A small image classifier, trained from scratch.
Model: depths [3, 3, 3], widths [64, 112, 192].
Rows from block 6, named by matrix and row number. Each number is 128 + 32 x the weight over its row's rms, rounded and kept within 0 to 255. All counts start at 0. Numbers have three digits each. After the name is the row's rms in percent of the matrix's.
# short0: shortcut pointwise conv, stride 2 (model.blocks.6.short.0.weight, 192x112x1x1), inputs 0-111
short0.4 109:094136133075131122114066186115104137127098161091135110177110148157128139128148190149184076154085100085160137108132180110155138167114128141092166118092101174111105114133123151073070080170138157171083187122109052168155140080114146066195129132135104160130172095149134123110146147151103158162094100127198117177159135099096093126100102118134
short0.5 118:158185111089201094124171148140098098094100164149128115093094062128122122189175128134097134116073145099126104105093107138148154157183073103126134124096125168143127116118077123119132104122051106105119078096165108226078078097128156125105152121097128145135173158147175073116143069135145099117170144107148152126094122106088071151148086107111
short0.6 096:133111157155134145066062090167193134119165162114129138098063112182151106137083104157126111110038086122124046103113112083071108151129143076145122159096175142074153115194112137143118110127115174154158120119113174121105158151107167097115141118104108136138084112100098139143127079089105099094103107120074096187129102116115097068122119096094
short0.7 098:033184121050131106134075193091076113159139128079081079140111160083118115112185125124136135074132096065098085137131107111117111154137139093085084110129100177096141203174171126122121111159173160159145111138127147132147135139129138127101157090196094100113095140158121213124163144114089145146138145173106133130110103130156109110137164119135
short0.8 098:087142102172116102157083109157086094161003104097113149148175129055117127105125142139140090133112113095069129179055141114088136151096094095107173137091139147127119102137175109112159127133085088091135113162147176078129115121174144055107141105100119127114123141146082133161142169096104091128143102073110147156116149127109168162083129109071
short0.9 095:112147135127155100119165110178140137129075124083118117119191128130124080126123149102129120095155098080098131124118065141107123123150138104108187116118147128086062108124068131137075105096131137158141066097162096090123161149095183174152166101181119146139082118182129138092223095096162128167112128103062093123182093107107122102132071178075
short0.10 104:161132143071163097113168116139105136101111128144150180135134126106117129093134083104118133064112142099191126169165163123160191136119105137123118098149139106141136024132139148119157066123069147128103110068116090119073144179147108113157089150164093189120165152111131135049127150129143179187144127149115134134155169183149169153059168111094
short0.11 085:120109114082186160108117192110189156154081159146092129080127067116129136057119177080098151141122135121065096093117120125168137174155159089097090151115085072150150014153139118107141107153119117182186083106109102138086124089114107131161129143129098107080125134129101157137086085148118163105120101130100152122108131128109076099173148131088
short0.12 096:104067114103074058132150167157120149095185112140099091112129121100108167124126143120122165080125175097089168095154140079123175117118144146077147126080115111183155119145195084138139128179091143101130094137106148160142220107145121088050089096203090109093148127106172129104126146095085076123115108137124154134134082133131109117174112127083
short0.13 079:142156081070109096131089152105122135064090117122093163088121125091160139099104122135109080103104126097157138079121102079134162160099173113113121142100168119118139086201096161134071162090125138153149158113190141097146127165088178194160167105085154140065135049101107186057126106100167185146161115138113122104140180126141130131140136107127
short0.14 110:089143164095057110104105106137126086118094088131087209140128151199100118091133141094123162179125083065121123114155108125080087107163157112122112153160110144088107156131099147143078166119142096104161097157152127177197107093085150079163140065135087159095131138065130093088149139122124198151186156115141156156109128149176093140154104123118
short0.15 089:147105204122120082138095120146158155082090086073115150162143131141171103133098024156111108121124146116134166149106169138109133117122138164148078134155109156118164117180121094155110149172062108157132154111120126095117146128155142153134104055131141111172130048100094111143112127161110137063138082169106141069138131085059125123082075183142
short0.16 081:149107091104130120128142096161108133151154095096101150104125117117187097158111184078129141087153132069166120160092120130127142134122148116097097108106121085133144088124133122183166109098133121121125163108110158122151033106107076153126157076120127112140105209075057127096126091076204171126133046156088122083129167088146166125099183122156
short0.17 096:091151031079110108146104146162173153080141135123088082079114087138138120103099116165075087104104143181217136133149175135127129125139100136076119107127128162092112141130155168126104169137146149149111131131164103124148122176142135100106130076121091206119104094103096083103132050047173097080159084119114121113136176157149117119135115114110
short0.18 123:089134078037023155081086141135152080146159131143110123095128075144130158150173185163120136128116081074110116114156157102151136142178129111142158104137168132076078113100124079129107074172179127099130146146154141126142177192141127139111162179147143146103158105149142086136096137136160158114093097120104098094156155175113138078112082149092
short0.19 102:157087086146103135081146105089171165132110086112134115110163086166191122104126097138091106072054150061076164096099194102145141108128124073083083148173131065137108124113060103119058052101148141161137158131128117100099151154111130163166144100126155132110143138097158143172116150137113136118132066068155130116129101100136117123087141164097
short0.82 103:155148125100082100110159070167147126166105156069105181112144122153130151164092170137110090062138119163105156127121083133119162115142090145128138175123104144079117081134134077158087150133150124181133085162076179043132123148157095101096164080137155092132140127049107163111143146110060124136159079128085115164123146109176138133129099103053
short0.83 075:086112148140081112102165112084143065148118181136146134131156140153142107094124125158164137104114185045111116089096189097139100107147070109111124130092124124130188114172161084165110123068062098184120082128090123111112085125110121125105128131046096112094105082134152163147170132111123089118175149059127119098141113074114089130148193115098
short0.84 107:115109100138109110127106094152185123137135081076088119099088072124143101114182130090147185113112130101158086081214126136156130077150193127074111115118104095117128148144098091159156125108118126083177136128120127064141133120101181089093122108182115095127106156058176108097141117110118216159140098115158118113129152096131051149146161093094
short0.85 078:111108131072114147139107138147173088127110161145136123100099127128095150105125149132125141078155135038112128077111161118135145090141103128094111181162105118078114111151149145151130178054137127144190108101148147086155105070161157087155100110117070140025127180128129109140101079165191150100137090087191122129181110086137161132090172145106
short0.86 114:156125154095055096148135142109129098060155093090146097146126164123194145153149121155145086123058134133150098064181169125071052090111135158131080162100087112103124174168152106087094116142079131130121098085120158141093135162180143162125128118105157120130110092103128093140149108133127104143165093132218088106103100125086175093180126151103
short0.87 096:188108218129171143147115142176160122076133122082085115145138136140135113100134180111126140133165078111162093235159107144094174120172106130173134096163121136124124213137100097173134123093089139106173095095102132117175122156136149162135138177121136123116147073110148142134094163158144130098103133158082124190182096175119097186124134105109
short0.88 102:089124081062136091069042113118163101087122117113117099078097104165186135148124183111149158155146044085161070157103117100195134151203132086124154082175115103039123174191158070159134140145105128141117167155125126129151135132146139136119145176112122146130136117115126143084150142084128121110111151110103116103114178135128137098143142135103
short0.89 092:117095179083132101098074161178141115162115127083095165125116115136118168105081143143160123109070105159133192094155142144122087130156152185124161108152088168058145145088100142169129130093155177068128147126115146140078127157150127116123162107058153113104098141150067159099165133109172167133152153116094215080088198102159133108102121128141
short0.90 096:109152110113111101108164134093162104078133137094142130142122099176103087094113079088149100162211133070099171119078155117091141114099159148086111176138064120156084093135110073182137099136138100114173058179128098075141144131179182171155100083147106112141116129163084140168118127085086175092117077111159110099108121138075136102140150150130
short0.91 097:097146167102074106086053144158118149094078120127086163091128062087175164114119128114081120127126132118122150130154135164076118146108172138115076129144116143160131071136099121147140170070129142124122149073118156135091119091122132096119141105131118130101128146121097124126152123196142162162173191114152169101097025112110131068066063103072
short0.92 099:138091183121109096119135141094112152124114129107129120115061173129081163155121105134134068134076075086085084127126094087107113117139136167081126110114137081095154122186175113101077115117107191161093095085104146147077105118159096149145158128158106058140126153212137126113131162124181175188191136151087122081110148136111085119142166159168
short0.93 088:126080082120165129127094093071096122102068131155085123150140127078093090124159141147195134089105083089107128108170071047116143152174134082141135069104157155161128126129102140129119202160125135094093100089121112054105120109114162117162165133110158137126145101111124143099154156137061092132106118139112094083126084091167062115082098162170
short0.94 105:127099170116173077118100074187145181148104133127109066102134129073087118094105162081178158084067105085157147097164102162177131158125167151079116108125099112124108112080109120177102109128180126084159178112168115181115158139149099120083176128092108148170104189122120075095111081106148128184080117151115150119101097120139108117097094099139
short0.95 096:121081117093127154125112140137117154119156170146096098109081101127140197105145132179133138172128103131080125086047087136154109126042159140099130073164122137121118108112145125074092113145118111113178187165142085096122127177196134095142144140097054103084109142148112124091094203089168124104116187178088121150155107109137106120124184162136
short0.96 093:182141121137063124138116144126143165080081156081126086156096162148163146175095162127129110156108087130101098076119119139114173109090103136108116155106117156148115085138158093103100082078100127125038160076076120050128106197163114098165130159094135126130152145087081080171115108141141162076166092134108148134130174066163106100132094105148
short0.97 111:132130098081114149107150169217160125168102161137123156129094110083157101148174094160096122138113166128066114114146131190124113077131174157073121143089078178146105094088065107129084150116061099161112065144144174055118152145113141126095111135112115165165123134135081169154132121073175137125135176122143136141148170114071152187144129108124
short0.98 085:081120082137114077104122218095071090109114135178151139109181115052173162089151072115114130148132086072178130136178138125127134165087130145111061143100144132099126150129103140108122056157101122101171127077153142095153138151100154092096108132140111145109152152095100132080150135154106132148079080132127096104108183061152158085157152154164
short0.99 092:154122138079103147108115150107129146090143135156133103121102107125100119175147071172177164173098105082065096124075104124127198096162159114107092126122095136071133120136153066138126120135067168156147114118140122152105143048135113152089136106110118080082127135189148101120121052077182200131139135100100130124137159075093077128109178147081
short0.100 097:093174121112060085131125117094166144073094113089178145173140166119085125098088111078106099205183142086153139108202133161094134127117167124046092083119072091191141129144125131124163140090105108104139123206105105130098129086141152133109119101059146132132150139138103100148149131117112113113161127136162153087148140046158160136120117143154
short0.101 094:152129097078120158146135114084139136137106137160114136120109092125091134131123143132114116143129096181137088113143110110149126177138075102089096103103177085172138048125047064061113152168091133148075111154102132084116153095110126124125103156174179134091167197180076153101145135069152130118126111116097178064162094117109062102131102134084
short0.102 097:068100109087108122085119133115161067089149133125065107092129104069130142151155131078124117120189086081141141102094097117121110106131124047122157132107084105110097112148113099092182113130106093091160164095075102153116084136102192155119131128177091247091106109114178080148140104135111123154149086112128118103134140103099119131185097147130
short0.103 081:117133156133180089129139170103109179079069117116105109102088164087103091126107137100070117084152154113135114075135116165106091148064152126089097109095129175078157179101086127089141169095164087121077142132079135101131206150128202131159123141151113059108099092113146109110107132049134143126080102151110119087144162095107130150082137098116
short0.104 102:124082098140121035128147146143142166212127150099151106086058137082108119103151127096063112102061100141143141125140118124084099091151126177074136147125115089144147156133153069154102127137122168166114120157108132134107184156090093071153143087096160072173201121087167117118185154149125119168094098178132102127148106144090133130106123113161
short0.105 085:109112162164114122113146127108195106088127098104136109183120078146126072072152095091155111137122136119170123162101174088127120155110079129067112088160165092080109128139071089141128170177089126152148062084102092089127142119108137109104133098141082112145140076169157170048094146113121084129110114208118160065128114132129149143064153120105
short0.106 113:084139149085156102084072175095188162075072153098104116105128122139115110093170118122090111125102149090188140147143168110183157107181143145103108103131080140130130132109106133119109079132115149086175137090097114056165109134137106128124106174084113058134166096132146089113088091173124128102095137089111129140077096141079129153200124126042
short0.107 100:066069115124172131131065074167147086109102096104127131161119123169166130166083156179138087052174144122109092174121136115177141106174153148093133053130059152102191160189105188138122141145061165097110133089145130141182129123162107063081128153162099127117141108137110112142139103146114111115138103133111105112115126110093108070141108116145
short0.108 107:186106184092106124174135167154144120197155178207093096129150170105109141148168198192182077162165194141147128155123119137140122133125109142140195119109150180095131123157114162143119091136065098119115093088103141145144117143112141141113166147183107159102135089116106195092128085107111136148121130144121075188101119131139117156117063152152
short0.109 120:158141121097077141144127100123143130117151131121103112169157163098110144149131139091204087123095191162092165081121134101110118092126067175101075128140113116168144149055086112101123113109057103092112066149142134123107129117169150124091160125142175137058099184133131128138100089116106047155176105146082164168128124141092047146166102141114
short0.110 110:165096136140123109116134178159115050126078133086128120112156033101107164074128113142136118131110071079131120172080137137198119131139143136138154087157115104105117120149096120081079083068116104159162122088062178144133107084109183124075147128077106149116171135052160091120161119146154087082164135093110119127145165109158117128132154104089
short0.111 099:110131045064060122106151156122142136170108099109113125073072067167146140012125105122071156092127142104095132084100110179063148088146137134167151119135116159116134097129125125132113105110133118155148096098117092102122170112112109134117141117130067046136136127175150106142209129128144194120142159124081131135143141139084156108117146159122
short0.112 092:090032147128115136090069161159135118167203091124113170130106080141087150100098145092147087161121081098111152162117182088072098120110109123122052140147144131123136117129170144081105137155075109109117124112112112097107189138099094089069116125086155146115106159108056143105111115095075126051138156124138104133105157105110163137168172154131
short0.113 108:147086075122105110129108124126116134130114139143074141079143110112110167078157182164157140231075135143127130180217148100074119119164092119104142120115086140135146064100185124120124155123114148108129082128117121091100121150159096128125182103141143092197142169113180092128138119084123132195132193137137097146090177120166071121094109138161
short0.114 113:148146045137145120134095096122122140098130113093095065111147080077123141138136127146144134072088142094084112120122101126112131115149060151098137101103185157157195053151145119112064112156098064142137119179171122129161146126184086123127172175152119153149064112151070140073136086095076141066149097140130113069145115161122097140138110128119
short0.115 109:154149184069176115146137107123157122123183155091150142142160095166188132130128093118117084136077158124144134131126166135120130124147198146098116108133131146130167063137093118135129159144091165169088105157124127168117161155109073108109095101138106048217118086108112108115142147098080158104105165205078099113136087073101140073182100139161
short0.116 087:034103136151090137160135144111109069124143070109095135086168146125075103122122078131135139161111115103107137128106106105149096157107059138055189108124127128098059094117074146057159151130051132170092155129126107167123162126099139124121122068139112107112192148179101103095165117141104128103065129148145125185130155105133136152156170095109
short0.117 098:087100111096095065065139144125119068136040124119171161105164113140122131067149115116097103141146149142141100106140104126076112098148127059104113115103083134109119084164127134197137122135120119189116169102074103185179112111079134089108063139148132192146150124105172109175143118103107119104107124100151081133149122174142109090163109117048
short0.118 106:116092123088180083124046153087154133125107134078109141111134154137093153162129104174128131159087162123165122166150080161136137099154146130111202162152108177131103123117153062167092178142097136117172125158168145157080151085146145093150056122079092157088175042102143076140133133179121106174164140128052131110119126128125140150136120112106
short0.119 097:097109157062082152101095113164155144075146122115131129091130064140132080141148116140117135080107129134140143133129094161082118132158095065070100080121114109090114126146157154193172094145043128114153163127118120105075102112095109093168174099135157083127119135088153115119094129130079119126119123151159077082186160130232155132152110107072
short0.120 109:086158158120103061089132133113160093176183138091055151159127141166088170125135125135100117142173134117164120133109103118150161130141165098138203117099122079078110088100104104084142093139185118087119116093178135129107153050138156101121115116075053121129170132123108137093166142139133096152194205172103144166165094085122132125103156124143
short0.121 111:163099128112123101176151141151092112191132115102178100134119129081147109032104136178069104140107113116107160153140095144088139172123193092179134137161123115028145101113122093096100104089175153077082119063089108104104057121134162078115104108072119074115171107129113112130093094109134122092145122132114138159134115114131120169142146110174
short0.122 107:138129148096037089143112154064181130117147147093076187092068095125106156152120150113132089088173072103108111113121136143145105140169092143088143129107124080100119140123093184129115066127163134153122203189168081092133115167167156110149149083135077133145116124094140119104175081187123140113080144071164103109161156129155133167137103123108
short0.123 115:081164127070122070106072187118125082113147158112096157153131161188098131136160145047168160089102120081125098089106098077111101157136170140133110114147095091104129151166164162110133139188119120144108110127134158095161124107084072074120086156123094126108153116111058153141071119129114055125124074133169165165105152118182142138126185123115
short0.124 101:077124136205153152091087098092158081131148181086169082130156093149141094081095118135137098125153156107203135102140100082140100163162122108086173122159061121184156083143096094104116095154131111140115162109155140120133106139150103174104125104071143133092110095108094139157174157122118117067102125143118082105078071044129092113115136151082
short0.125 106:078148118121140119134156149111136110071157117129126160113120051112109152095147141077145048097116071136152181147108075141183129147129184091055127140154084098146105062093111099149138161109180130114183097083150121135159105108177144123187133127118087176137108138123145122095162150109206109084076126166131088146124095108092099130165080113143
short0.126 093:092137115094122087126067146130114104071047144119081138115076100105118155119198157125099080087126123085117145071085183117133113077119175168103080089144114101140185117151148124130167147151135166146073143124062089090140095163153158110112125126110096141126087122087112124126174131158110128148179139097158216124071103099146132127165136080106
short0.127 097:070115110085194088125127100108150114139135134084061157128115147144146155087211150136147085188163149090184099098135157135139155112158155092112166115100111115125078123126097086175155144160076149120140090127145122165073078124145115083107129147119106149121171143137161104136117177153097115196171208097095150147149123135118185102198118163138
short0.128 109:147069059074125064088101147123122110198126218123129155107097090123117141143132102123079124155164129166129113150153081094108184148108116106120148151124066098130107142177126140138150132178168125159130145109109150110169159143157169119182162104173154053128188155141116184077135138130117143149165100111122074143117131202169164131117153109095
short0.129 100:046136117138119131069071088132081118116121116052154082081136144078138113056109117127092132134164102121115090115144121194117135102127189087097118201149169069111125114132118104133052103146099170151172088121181108117114108139076127103112140130175090110178171145166123118089131154108159150122071123149106141099182164115151146131146131167132
short0.130 082:132112106109168110152075178100042110093114139097091123111113091092105151104122147114086107114073132107076159080127117151195086149134102154091138169142104095135141117165085112103171182155082114162130081154109104166114162180144134144110106186066097049144148147152139098093082126172130103155129057163125098104116065132102147143137109100119
short0.131 092:112147115120082134109079104110118155130152091115115140083199098127138127082105191111185145138126129105097088142137154134128099154165055140145107182120052107176134109151149111172122107144090090103086111106151110110150083113125100186068106141125088109066051192180130118138119163119132050102068166150106144106126114105138082171119129134140
short0.132 093:146104130105143062112070104122139149072085200133182120100157116166139112136137095105200130156083080100166142120107119078128109164139096114137116124101153141151147079172146105113083131081147128158170108145179126182079130092116122090142118179117080076083083153120116124119117140114073140105159111077099166081186190146128119090156115134064
short0.133 109:144190107075174059136165158122094121111111177130149110129180163151131094134156142131090094138078131096113141092169095129117082165104144127139193165137082114152121108128126155163132097156194083147111092185153118123157136144081092180142133119121088175123045139167168121086186127080127107072111079141120155090081126121104138141124121169072
short0.134 100:135188071107169050121096138103165159189120101087140113062135186206103132084100119112100118065112150116085149128141125140078095097137135101126153148106120164125102157077117101093131127134160129147099134153105193117092104128142120150199130136137087163144125127132057125141182180077120128095156119130145101087101144094139118108042110163129
short0.135 089:115128106102099082119133175101189150121170123113094107099125130174133102123079059093128166150093083123120200072101120162115126088099092126033114172134091117134104136135168079123165104124120109147121183201173077068091098124180159140147147112113113130120147064123138167161123091120134129126137088179164152091131099101134089091169128167121
short0.136 127:110067122172090093144097200123110133089156099126181109183097115080122150139107086126099158079135149143166107118178123078115125088158156146078198163158156101129194097118130085132094089161090182134150143107096117150134193152134106125123124064134114123162178081098142112100065155133137118153119133116176083086114118107082059136113151143112
short0.137 098:117121144094134125161157146123145055135130159140115127099101129100176124131179123132164102085089128105129144111133125158140156118163127183158075161132164133077112155173166134091142191144165138090075146062128098112090123101136061155132123158081095089175148153164175168140191098135157132099133131154058109120110102101159046104047085107115
short0.138 096:133156142093166092108072124124109143101121114160123133118148163156125086100105164131137092158086118050177194155130140150112095120160132120083108137177151093042116192122123120106131116113147129057166119101119066113072165126111116142089106102110096151082069122113117147182136061148141177148179052141121119119097084084085132162151130148125
short0.139 078:139135137103103147118088094116107169126084097116092115211118142082126133093099069111096138142153085146056140124156209177148116126095109063090109109118152110101090097079196148125156084151058100071075116080114122101104194130166119140087093105105093157129139107124155093147122120139159144126119117139118090056178119090117161132118136135158
short0.140 117:107095106093070184096102171136140066058118159116108092149151060134149124158159157148130104169112020117155143205105124144132161102146130169077106151137109136146120143100126112109089102163108187164153095070100142183105136152121154132146137141120097147080148136131122140091081109152126151083169099118114166169131156122137124090133112098043
short0.141 104:113094119134163113098138132084119096093122180103106153075156096149128190078083114125137116099113081172212120091106069102133176164096129122086080133117134142116103079090095121184103096119129098089118071118118130108136126179163171107120060159170123167165162138091176142118116147123122115071097159193086111119129167098104103085166096084129
short0.142 099:161123092158150106137098151124152104070062086064102130130139170104111134127119116159064131182096108086093150135180116095141124114170154146000161151052192125090097136151088161106113193136120138155120136094141144112148123155156071161115091112115112095090148103093088139129186113096134150121109118104145125094093134139086153153135132143125
short0.143 113:146189157045133134110225161150101093127105129143079163127111128122139103106140120145107108134147129129140131201144141162139074158075095144104148095156095094183105098120103126184140059130079109127142157123152080120141134117143158191142154132121137106095116151109036103069150156141108161088114162159089137142125142059131148195135136164122
short0.144 092:091142119096086098123123175132163087151087140120136155089093145181165149186207141105111116066120104090106093115149137083139121108114119121118108093098132124115174074104151086102136096108113118118099118049140092091156067098141167096124055170088121139103109148094118099139155166189140142168130068176104106188115125083063099104126154135135
short0.145 099:141107145124038112135095172171104107106138151125110129158107095157125114127124115123164191119106115101126075102156102110131142126100085115128138139133075165126116137148096123157080155108101136109060094121142158218119157182162143052096119087134100114120159192136167142205155099141061163166166156115073145169133073129132137100135086167089
short0.146 093:123122159113144089186124136167140135139165115121160156104133082107149107137116120083108106098118096138134068105225089207117111058083139084099165159096095095133104074091101161146138058118181097128127103105132166084175142146140121091157147108116057144114098189084105164152125134140102112104145190101079135131147130072131174117105116131116
short0.147 117:147169166073052137124117127090181085137119104140150134101125100079123172138152124111103133147130204147128133097165147108128156067110115188058096100082114129093202138134109127139140089162184094214177135124139137133163116088171137115086135109143115108096169111151144147100150154127157174152135152105131119120120110092133112139057055148070
short0.148 091:179130138084168101154146099109141126124067120090090083159171133114150175163100108148081096218115110102191161090138107119143111099154110135085111076156134134222075139104123165045142140138074147119087098122133130134087075121145133142121118057110102127138132139080108088145121165084081113128155070109089089108154106141133095138132159141132
short0.149 119:163132166109155152077088060127146109081082120153135114092098086109104162053118141081137132071162099104155103150069132100131180135104117101154150107160121103153115120179102079101159135128121114147105172088096159078134204173111152113096116135130133109167043129109130158047120129088130077108125125181147175082160160113152118134129131163094
short0.150 102:124065149117161134063178164124103083145158120128082134122060122041165101067161140108149058116095141065116146129113184127157192141143154110111148075143143147127113088145118094099172164133068160165076061095082129128171128146098114158083126137143133155111138124158073159101112149115125105086106167153118146143159104143170088123137090130130
short0.151 092:148123162136145127123119069086073108110170074080116146074092134137144058124132119142144113086204164093153132086158141161061056129102185102124103144126055116146161070118106122150165117083151158113144168161109113123160121170124101152139111094115175115155148128144068156098121126127167093137136124119063101079181150104107121189081141140111
short0.152 100:090169104070113104104092096151197117096136102051100130129106091086208107080113122154124165102072164111139105088050168154124129121098084161092120137135129200161136131165132191109110131114086138181151111153169105172121123127183160145087112114104109130093111122110158139114130065104181138099145107130121180127206118141109149132133115097141
short0.153 103:119144101117103032108126135132137083136097139086128174079107114177160130170155128120110094138147133126086079149053140110111122085146090096126091155141145110097131096133087105076176135124069120108114080104173075128111145086195147105136141150153120133140122173196148128167154095099150128126125086113132101076078128124094228119161144184102
short0.154 088:081112088160093097169105089156146157131118077069158118115150127107107094123074122102108111167117079083040120082131126050161079173155109120105099100113139132071167144087161186150082121113167160111145163165134079164082071089134120148182115119138141160080118093101111117119108131089124139106146098128164147101163165114146099156074085108146
short0.155 111:114069130110054149080148138032110145129120150117135158187094149167093157164139098146072131150099077123128128120145137093156148138143073148140120099174105070134135100122149092175119170167098070143080117101146083158142144106144120096142146110129069113114134136056110124121084040126098187161135142192140116129125188132113085123106133113109
short0.156 096:075111104157098110090068142094121136131120146187077148080073207137132222120113111148123079103122123077095097147154144157048131088125153160124129098139144125164113136115095103127176135144084094158177169143129072086139089140152129133136162154147071146120080101134093098091098078139118111146130176122134166125130135110106117121108096208172
short0.157 095:103143128124058167075113160073130148148105088118157110072146068077150153103111094122107115188126152103129164104165146102154069114148142116111145141122074096127113148118155129085124106157123149198237107118054118132107177122124134158162111138134137162084156102126105107070169110106124164153113133099082117085108112107040124148109100111158
short0.158 097:121141120129084084149121118143081066115092140083145108095152113098150066131086130119186085186104133102161108109145172092138096172113139118147151115124125132090116109175137140131112101093101171083127101106116148129099140141137114143137183074077076171105065117093158131078104144150189168185156122077169143149149129128230073171125103168133
short0.159 095:181105154141069149108186117037119097066079153123144142120124150127121130028126107128134152110143137113075115074104110151146136137195177135091108080132138080131121141148116120135159193110133138143143145148149165112125052085144121109127120099166090128076155095164127147063160169162090195157104097103140127126117143119116132161091077102096
short0.160 092:137107143140086110129144121093101153145076120113105124133162121090158177130108132069095124121130075101090152165148151169109141137091117129115106096152095093067181096201157045147108147120075113140146158192073135133069080143139113127126112105116156113090096098087122148084141169152112175095131132146174118103066163025134154092163146142130
short0.161 101:137101054067078093136120206114087148157094157090101137122183124141117086129112035147131179096130112127197151147107104144074142157144065113099105146148089151144087127109177124098100146120114174144132054104084142121113099085124135124088178058103155106128105122152121160131124150098098153118167151141114123188127146138074136123127178131102
short0.162 108:114098134099115064135142060115116120164112083085097086116151137116140139128136163193143157111154133066126106129136140134085140118153183192146039199136142112099107101178094139105082134120146102115100133130112113111147122153105177121127166133153177113133102133142100118117115096095128109084088076155127083101205092165084103193072133174075
short0.163 098:183154126058172075107145054164125136121116115118164111140118111109059160151100170085102070098115091080107161175110155152166159155124090106078129090060089164144139191151083143145169134155095165117128136122136121143107142116089101117133168137095078128088157096110097159117122111104092179130116106170059099125107144082147133071152153160153
short0.164 083:145165149125168040104113117107117116167100110149027107092124048108098147105076124108100089149112090115146136156095123124159158093161119155053131072132096073127128104128177126109114128111125175097141106137119112133105041135146153126085098108155081121113101179156145124158080108157134129114181080127119051104144133089153138121163157111103
short0.165 108:149115168072133116152123095113154109109100139057111129159188124145161157138188116152156162062148130108107136142158133101171097117194177160124152138148073125086173124076138118111084133128120108088139099152163121087132098109174141184153129125138130082108092116155112165064098113166133059127091131120143126110133194084073099123165149194200
short0.166 088:124085094078159102127121118068099131196112115087081118081158065152136140128145086142160142102173141057144104147150093079120134100067106115158145139126110122167098123126076141130058179142108163144110108123171161109136146167123136156120093069158081148131103114099160170108187124130106166083100116108089077027122104090144114135144158100111
short0.167 100:124141182129089123088130108104129099147103090109149070149127153082086139083090139166108151130108161112074157142133120057077070116120128115106062085125106112161105147085106123085127129185126155083085147121145133096169141117136174106138139105115042071127196155129105073155110121118117101103143066092138113134155177072131148166136211129149
short0.168 119:150126125151127160135081121109156122130144125140105183112129128168115108165100154152138190125104163053116097168110119138069201126159037097130118126132138194048157147146172102113129133141097134116165122080201111091173206117053086092121097142147103122106106100100135114126110146084091171158100157098128107112105138098172144122149141080122
short0.169 106:099064126100151073167152155080134120089137137070063177139163123169104111126111125160153136129142149053105123088162090091071126128093135091139100171138100108113125126088102148132119134110100140088075093183212148130111117129127094126094096117177157117110097152148166119219143128143147093094088120104116117094114154116085163209100129090150
short0.170 098:131146116143178107096136117130138129142113132144081138076149051136109099073068130094120112115188141129146093145133112197112124133097163055179082140083038142141064082161151126118147107119101165119115074078173097119117123129146136130090183100147108156099104200109099119081167181135108136125089092141106155101117167138126126109111133128059
short0.171 110:132162173069108199100089104164126167047120139131168147145106138153100103117111155122120118103146128044096129068086140078164200130131134100097155122088141145137159158159125119141136103093123121089077165136147152167167135110119135114133119159094114179161109128140067105162155108156142170103101080169090080102094174096149140126109138076045
short0.172 123:124182133106138103126123102122142088186152132085137095102125148184156120169088150175146089120181143102156189133162104133150087185105144198083127094145091096116113133168072137091130094135081172165121085078109130120151105057132118181143159181131124164182080141142145175152108118156104137117121151136078102105109179103154152084151142118051
short0.173 102:121123118128111171099152091127138115103058068064057129095131168154121096125176148147162144087116143086137129114098119087100109136171087102095185171070143145117113103111122144116114092141101091133073146104114174137118113104095095212145180096133111174185130146122160114149168120149103123074174105116111171070128091094105121098161128144045
short0.174 078:124158153133114083111094094077189160129103129109095107104121157129082135139110171100135096153152116088088098107107095131113127101150159144133133149095061124064105088133183123109136113157192109186118126104102119101131126074108128064120107145115167082088117131050156104129144096164044079175125138124164131074135202075182160140150150145112
short0.175 113:165113170101180141109115155091120099102121136069151141093151109141105178138160072104025113146114123098151103098140148088131130141108088102141118070143118096132099133110119051110084146085140103066158143078089102144075107132097156125086086135128175082136168133106142134152143136127168106094129131148079107201107112063122084091106061164127
short0.176 116:157076144111138091131124116125098147096052152060079143116133120117109124136164153168083207186132130103098084147179132110149112129154109114159101161156071152105151165168119120148131092165143169105181140110093128108131080120112170076139190114189092121090124119122055106137092083144143182117122145172112098097151127099199147166077135136110
short0.177 096:141132135155106141121113125084155103143051099133048122152140137167075132134096143157098168148162121108193093115148100120086110164140138103082118093172127143122090157127119104117150066170177136141188151103120086157130118124167133029129144072150102114108130102118150178078175118142131159151119158173044176094170105066146119128116117154119
short0.178 094:096063146142113156112103185136127183156165150123149146161063127111125202148173121154172118109063142051122137143146087174084178167088145094118117128099138150130158069120154164118179144123098113128192095149119120123133089146109066113134143109170076101125149131122069127096086160095116107129113124080067170097130164122123155081088094157114
short0.179 101:136184093142026143175140070118147167133103127113146165119128114040142119127139148155144074099139134044137086119163137151113105147107204152124129070081093106118146089126164189104092114141152147135117132177109169091138081139106112132132139141115129102207101110114116093072149103152153112131076120190074085122110135139131129155159110111117
short0.180 075:138140149125120118094089154134133125089063197116118083115065141136091104120129129134115082077122079057103120069090147149117163092165139084103111106117079110106117077175089113113098115153150081177086119135139102105092202158149172146119145107083097067170081130113173148165191143169110113144126154172135123146153179120170104162094130086126
short0.181 092:182121137085088138119159126060084139116080129121105157117137155092092069122177149113089089099174140134094131148148130184148151201132128063105086128071125077100072150158123065102093149143087132144098149097146144198136146125130119149138169183113134114104118179143114142130137168066124083127099119081117194166122138066148150149111086132097
short0.182 078:129046129090116093114123109122131131082109151109130053096161135138144110108162120125074141158153146073093149058116118094104146139140097131119145088079136109130125098135097132078215131100077104162064114099127145101147118116127110073169160051119175142123181167139119086096141102107105177159106158142157119172120108097050108148161078104106
short0.183 109:119089145168142165119130113127123133093082150120063173135194153110122122129212136118122137143090091089132130201120073127133107075140142106112095158110099135149116127173143097135186112114075141160148162105157099128107168120145102118180079058062119163111106163140095116090156190111129176106177127065081114056136154112093116130092163142132
short0.184 093:103119144111128049107133133117159180124177141090143124159098132122127104122099082125158180133170122120174141085077142182181135079090084120116177112113091081078103099153104124119155158152114098125138094048090093148194149137075084078139127098138134110106151111135146124114144133094107121096073160195134105139127182101075141103170133107047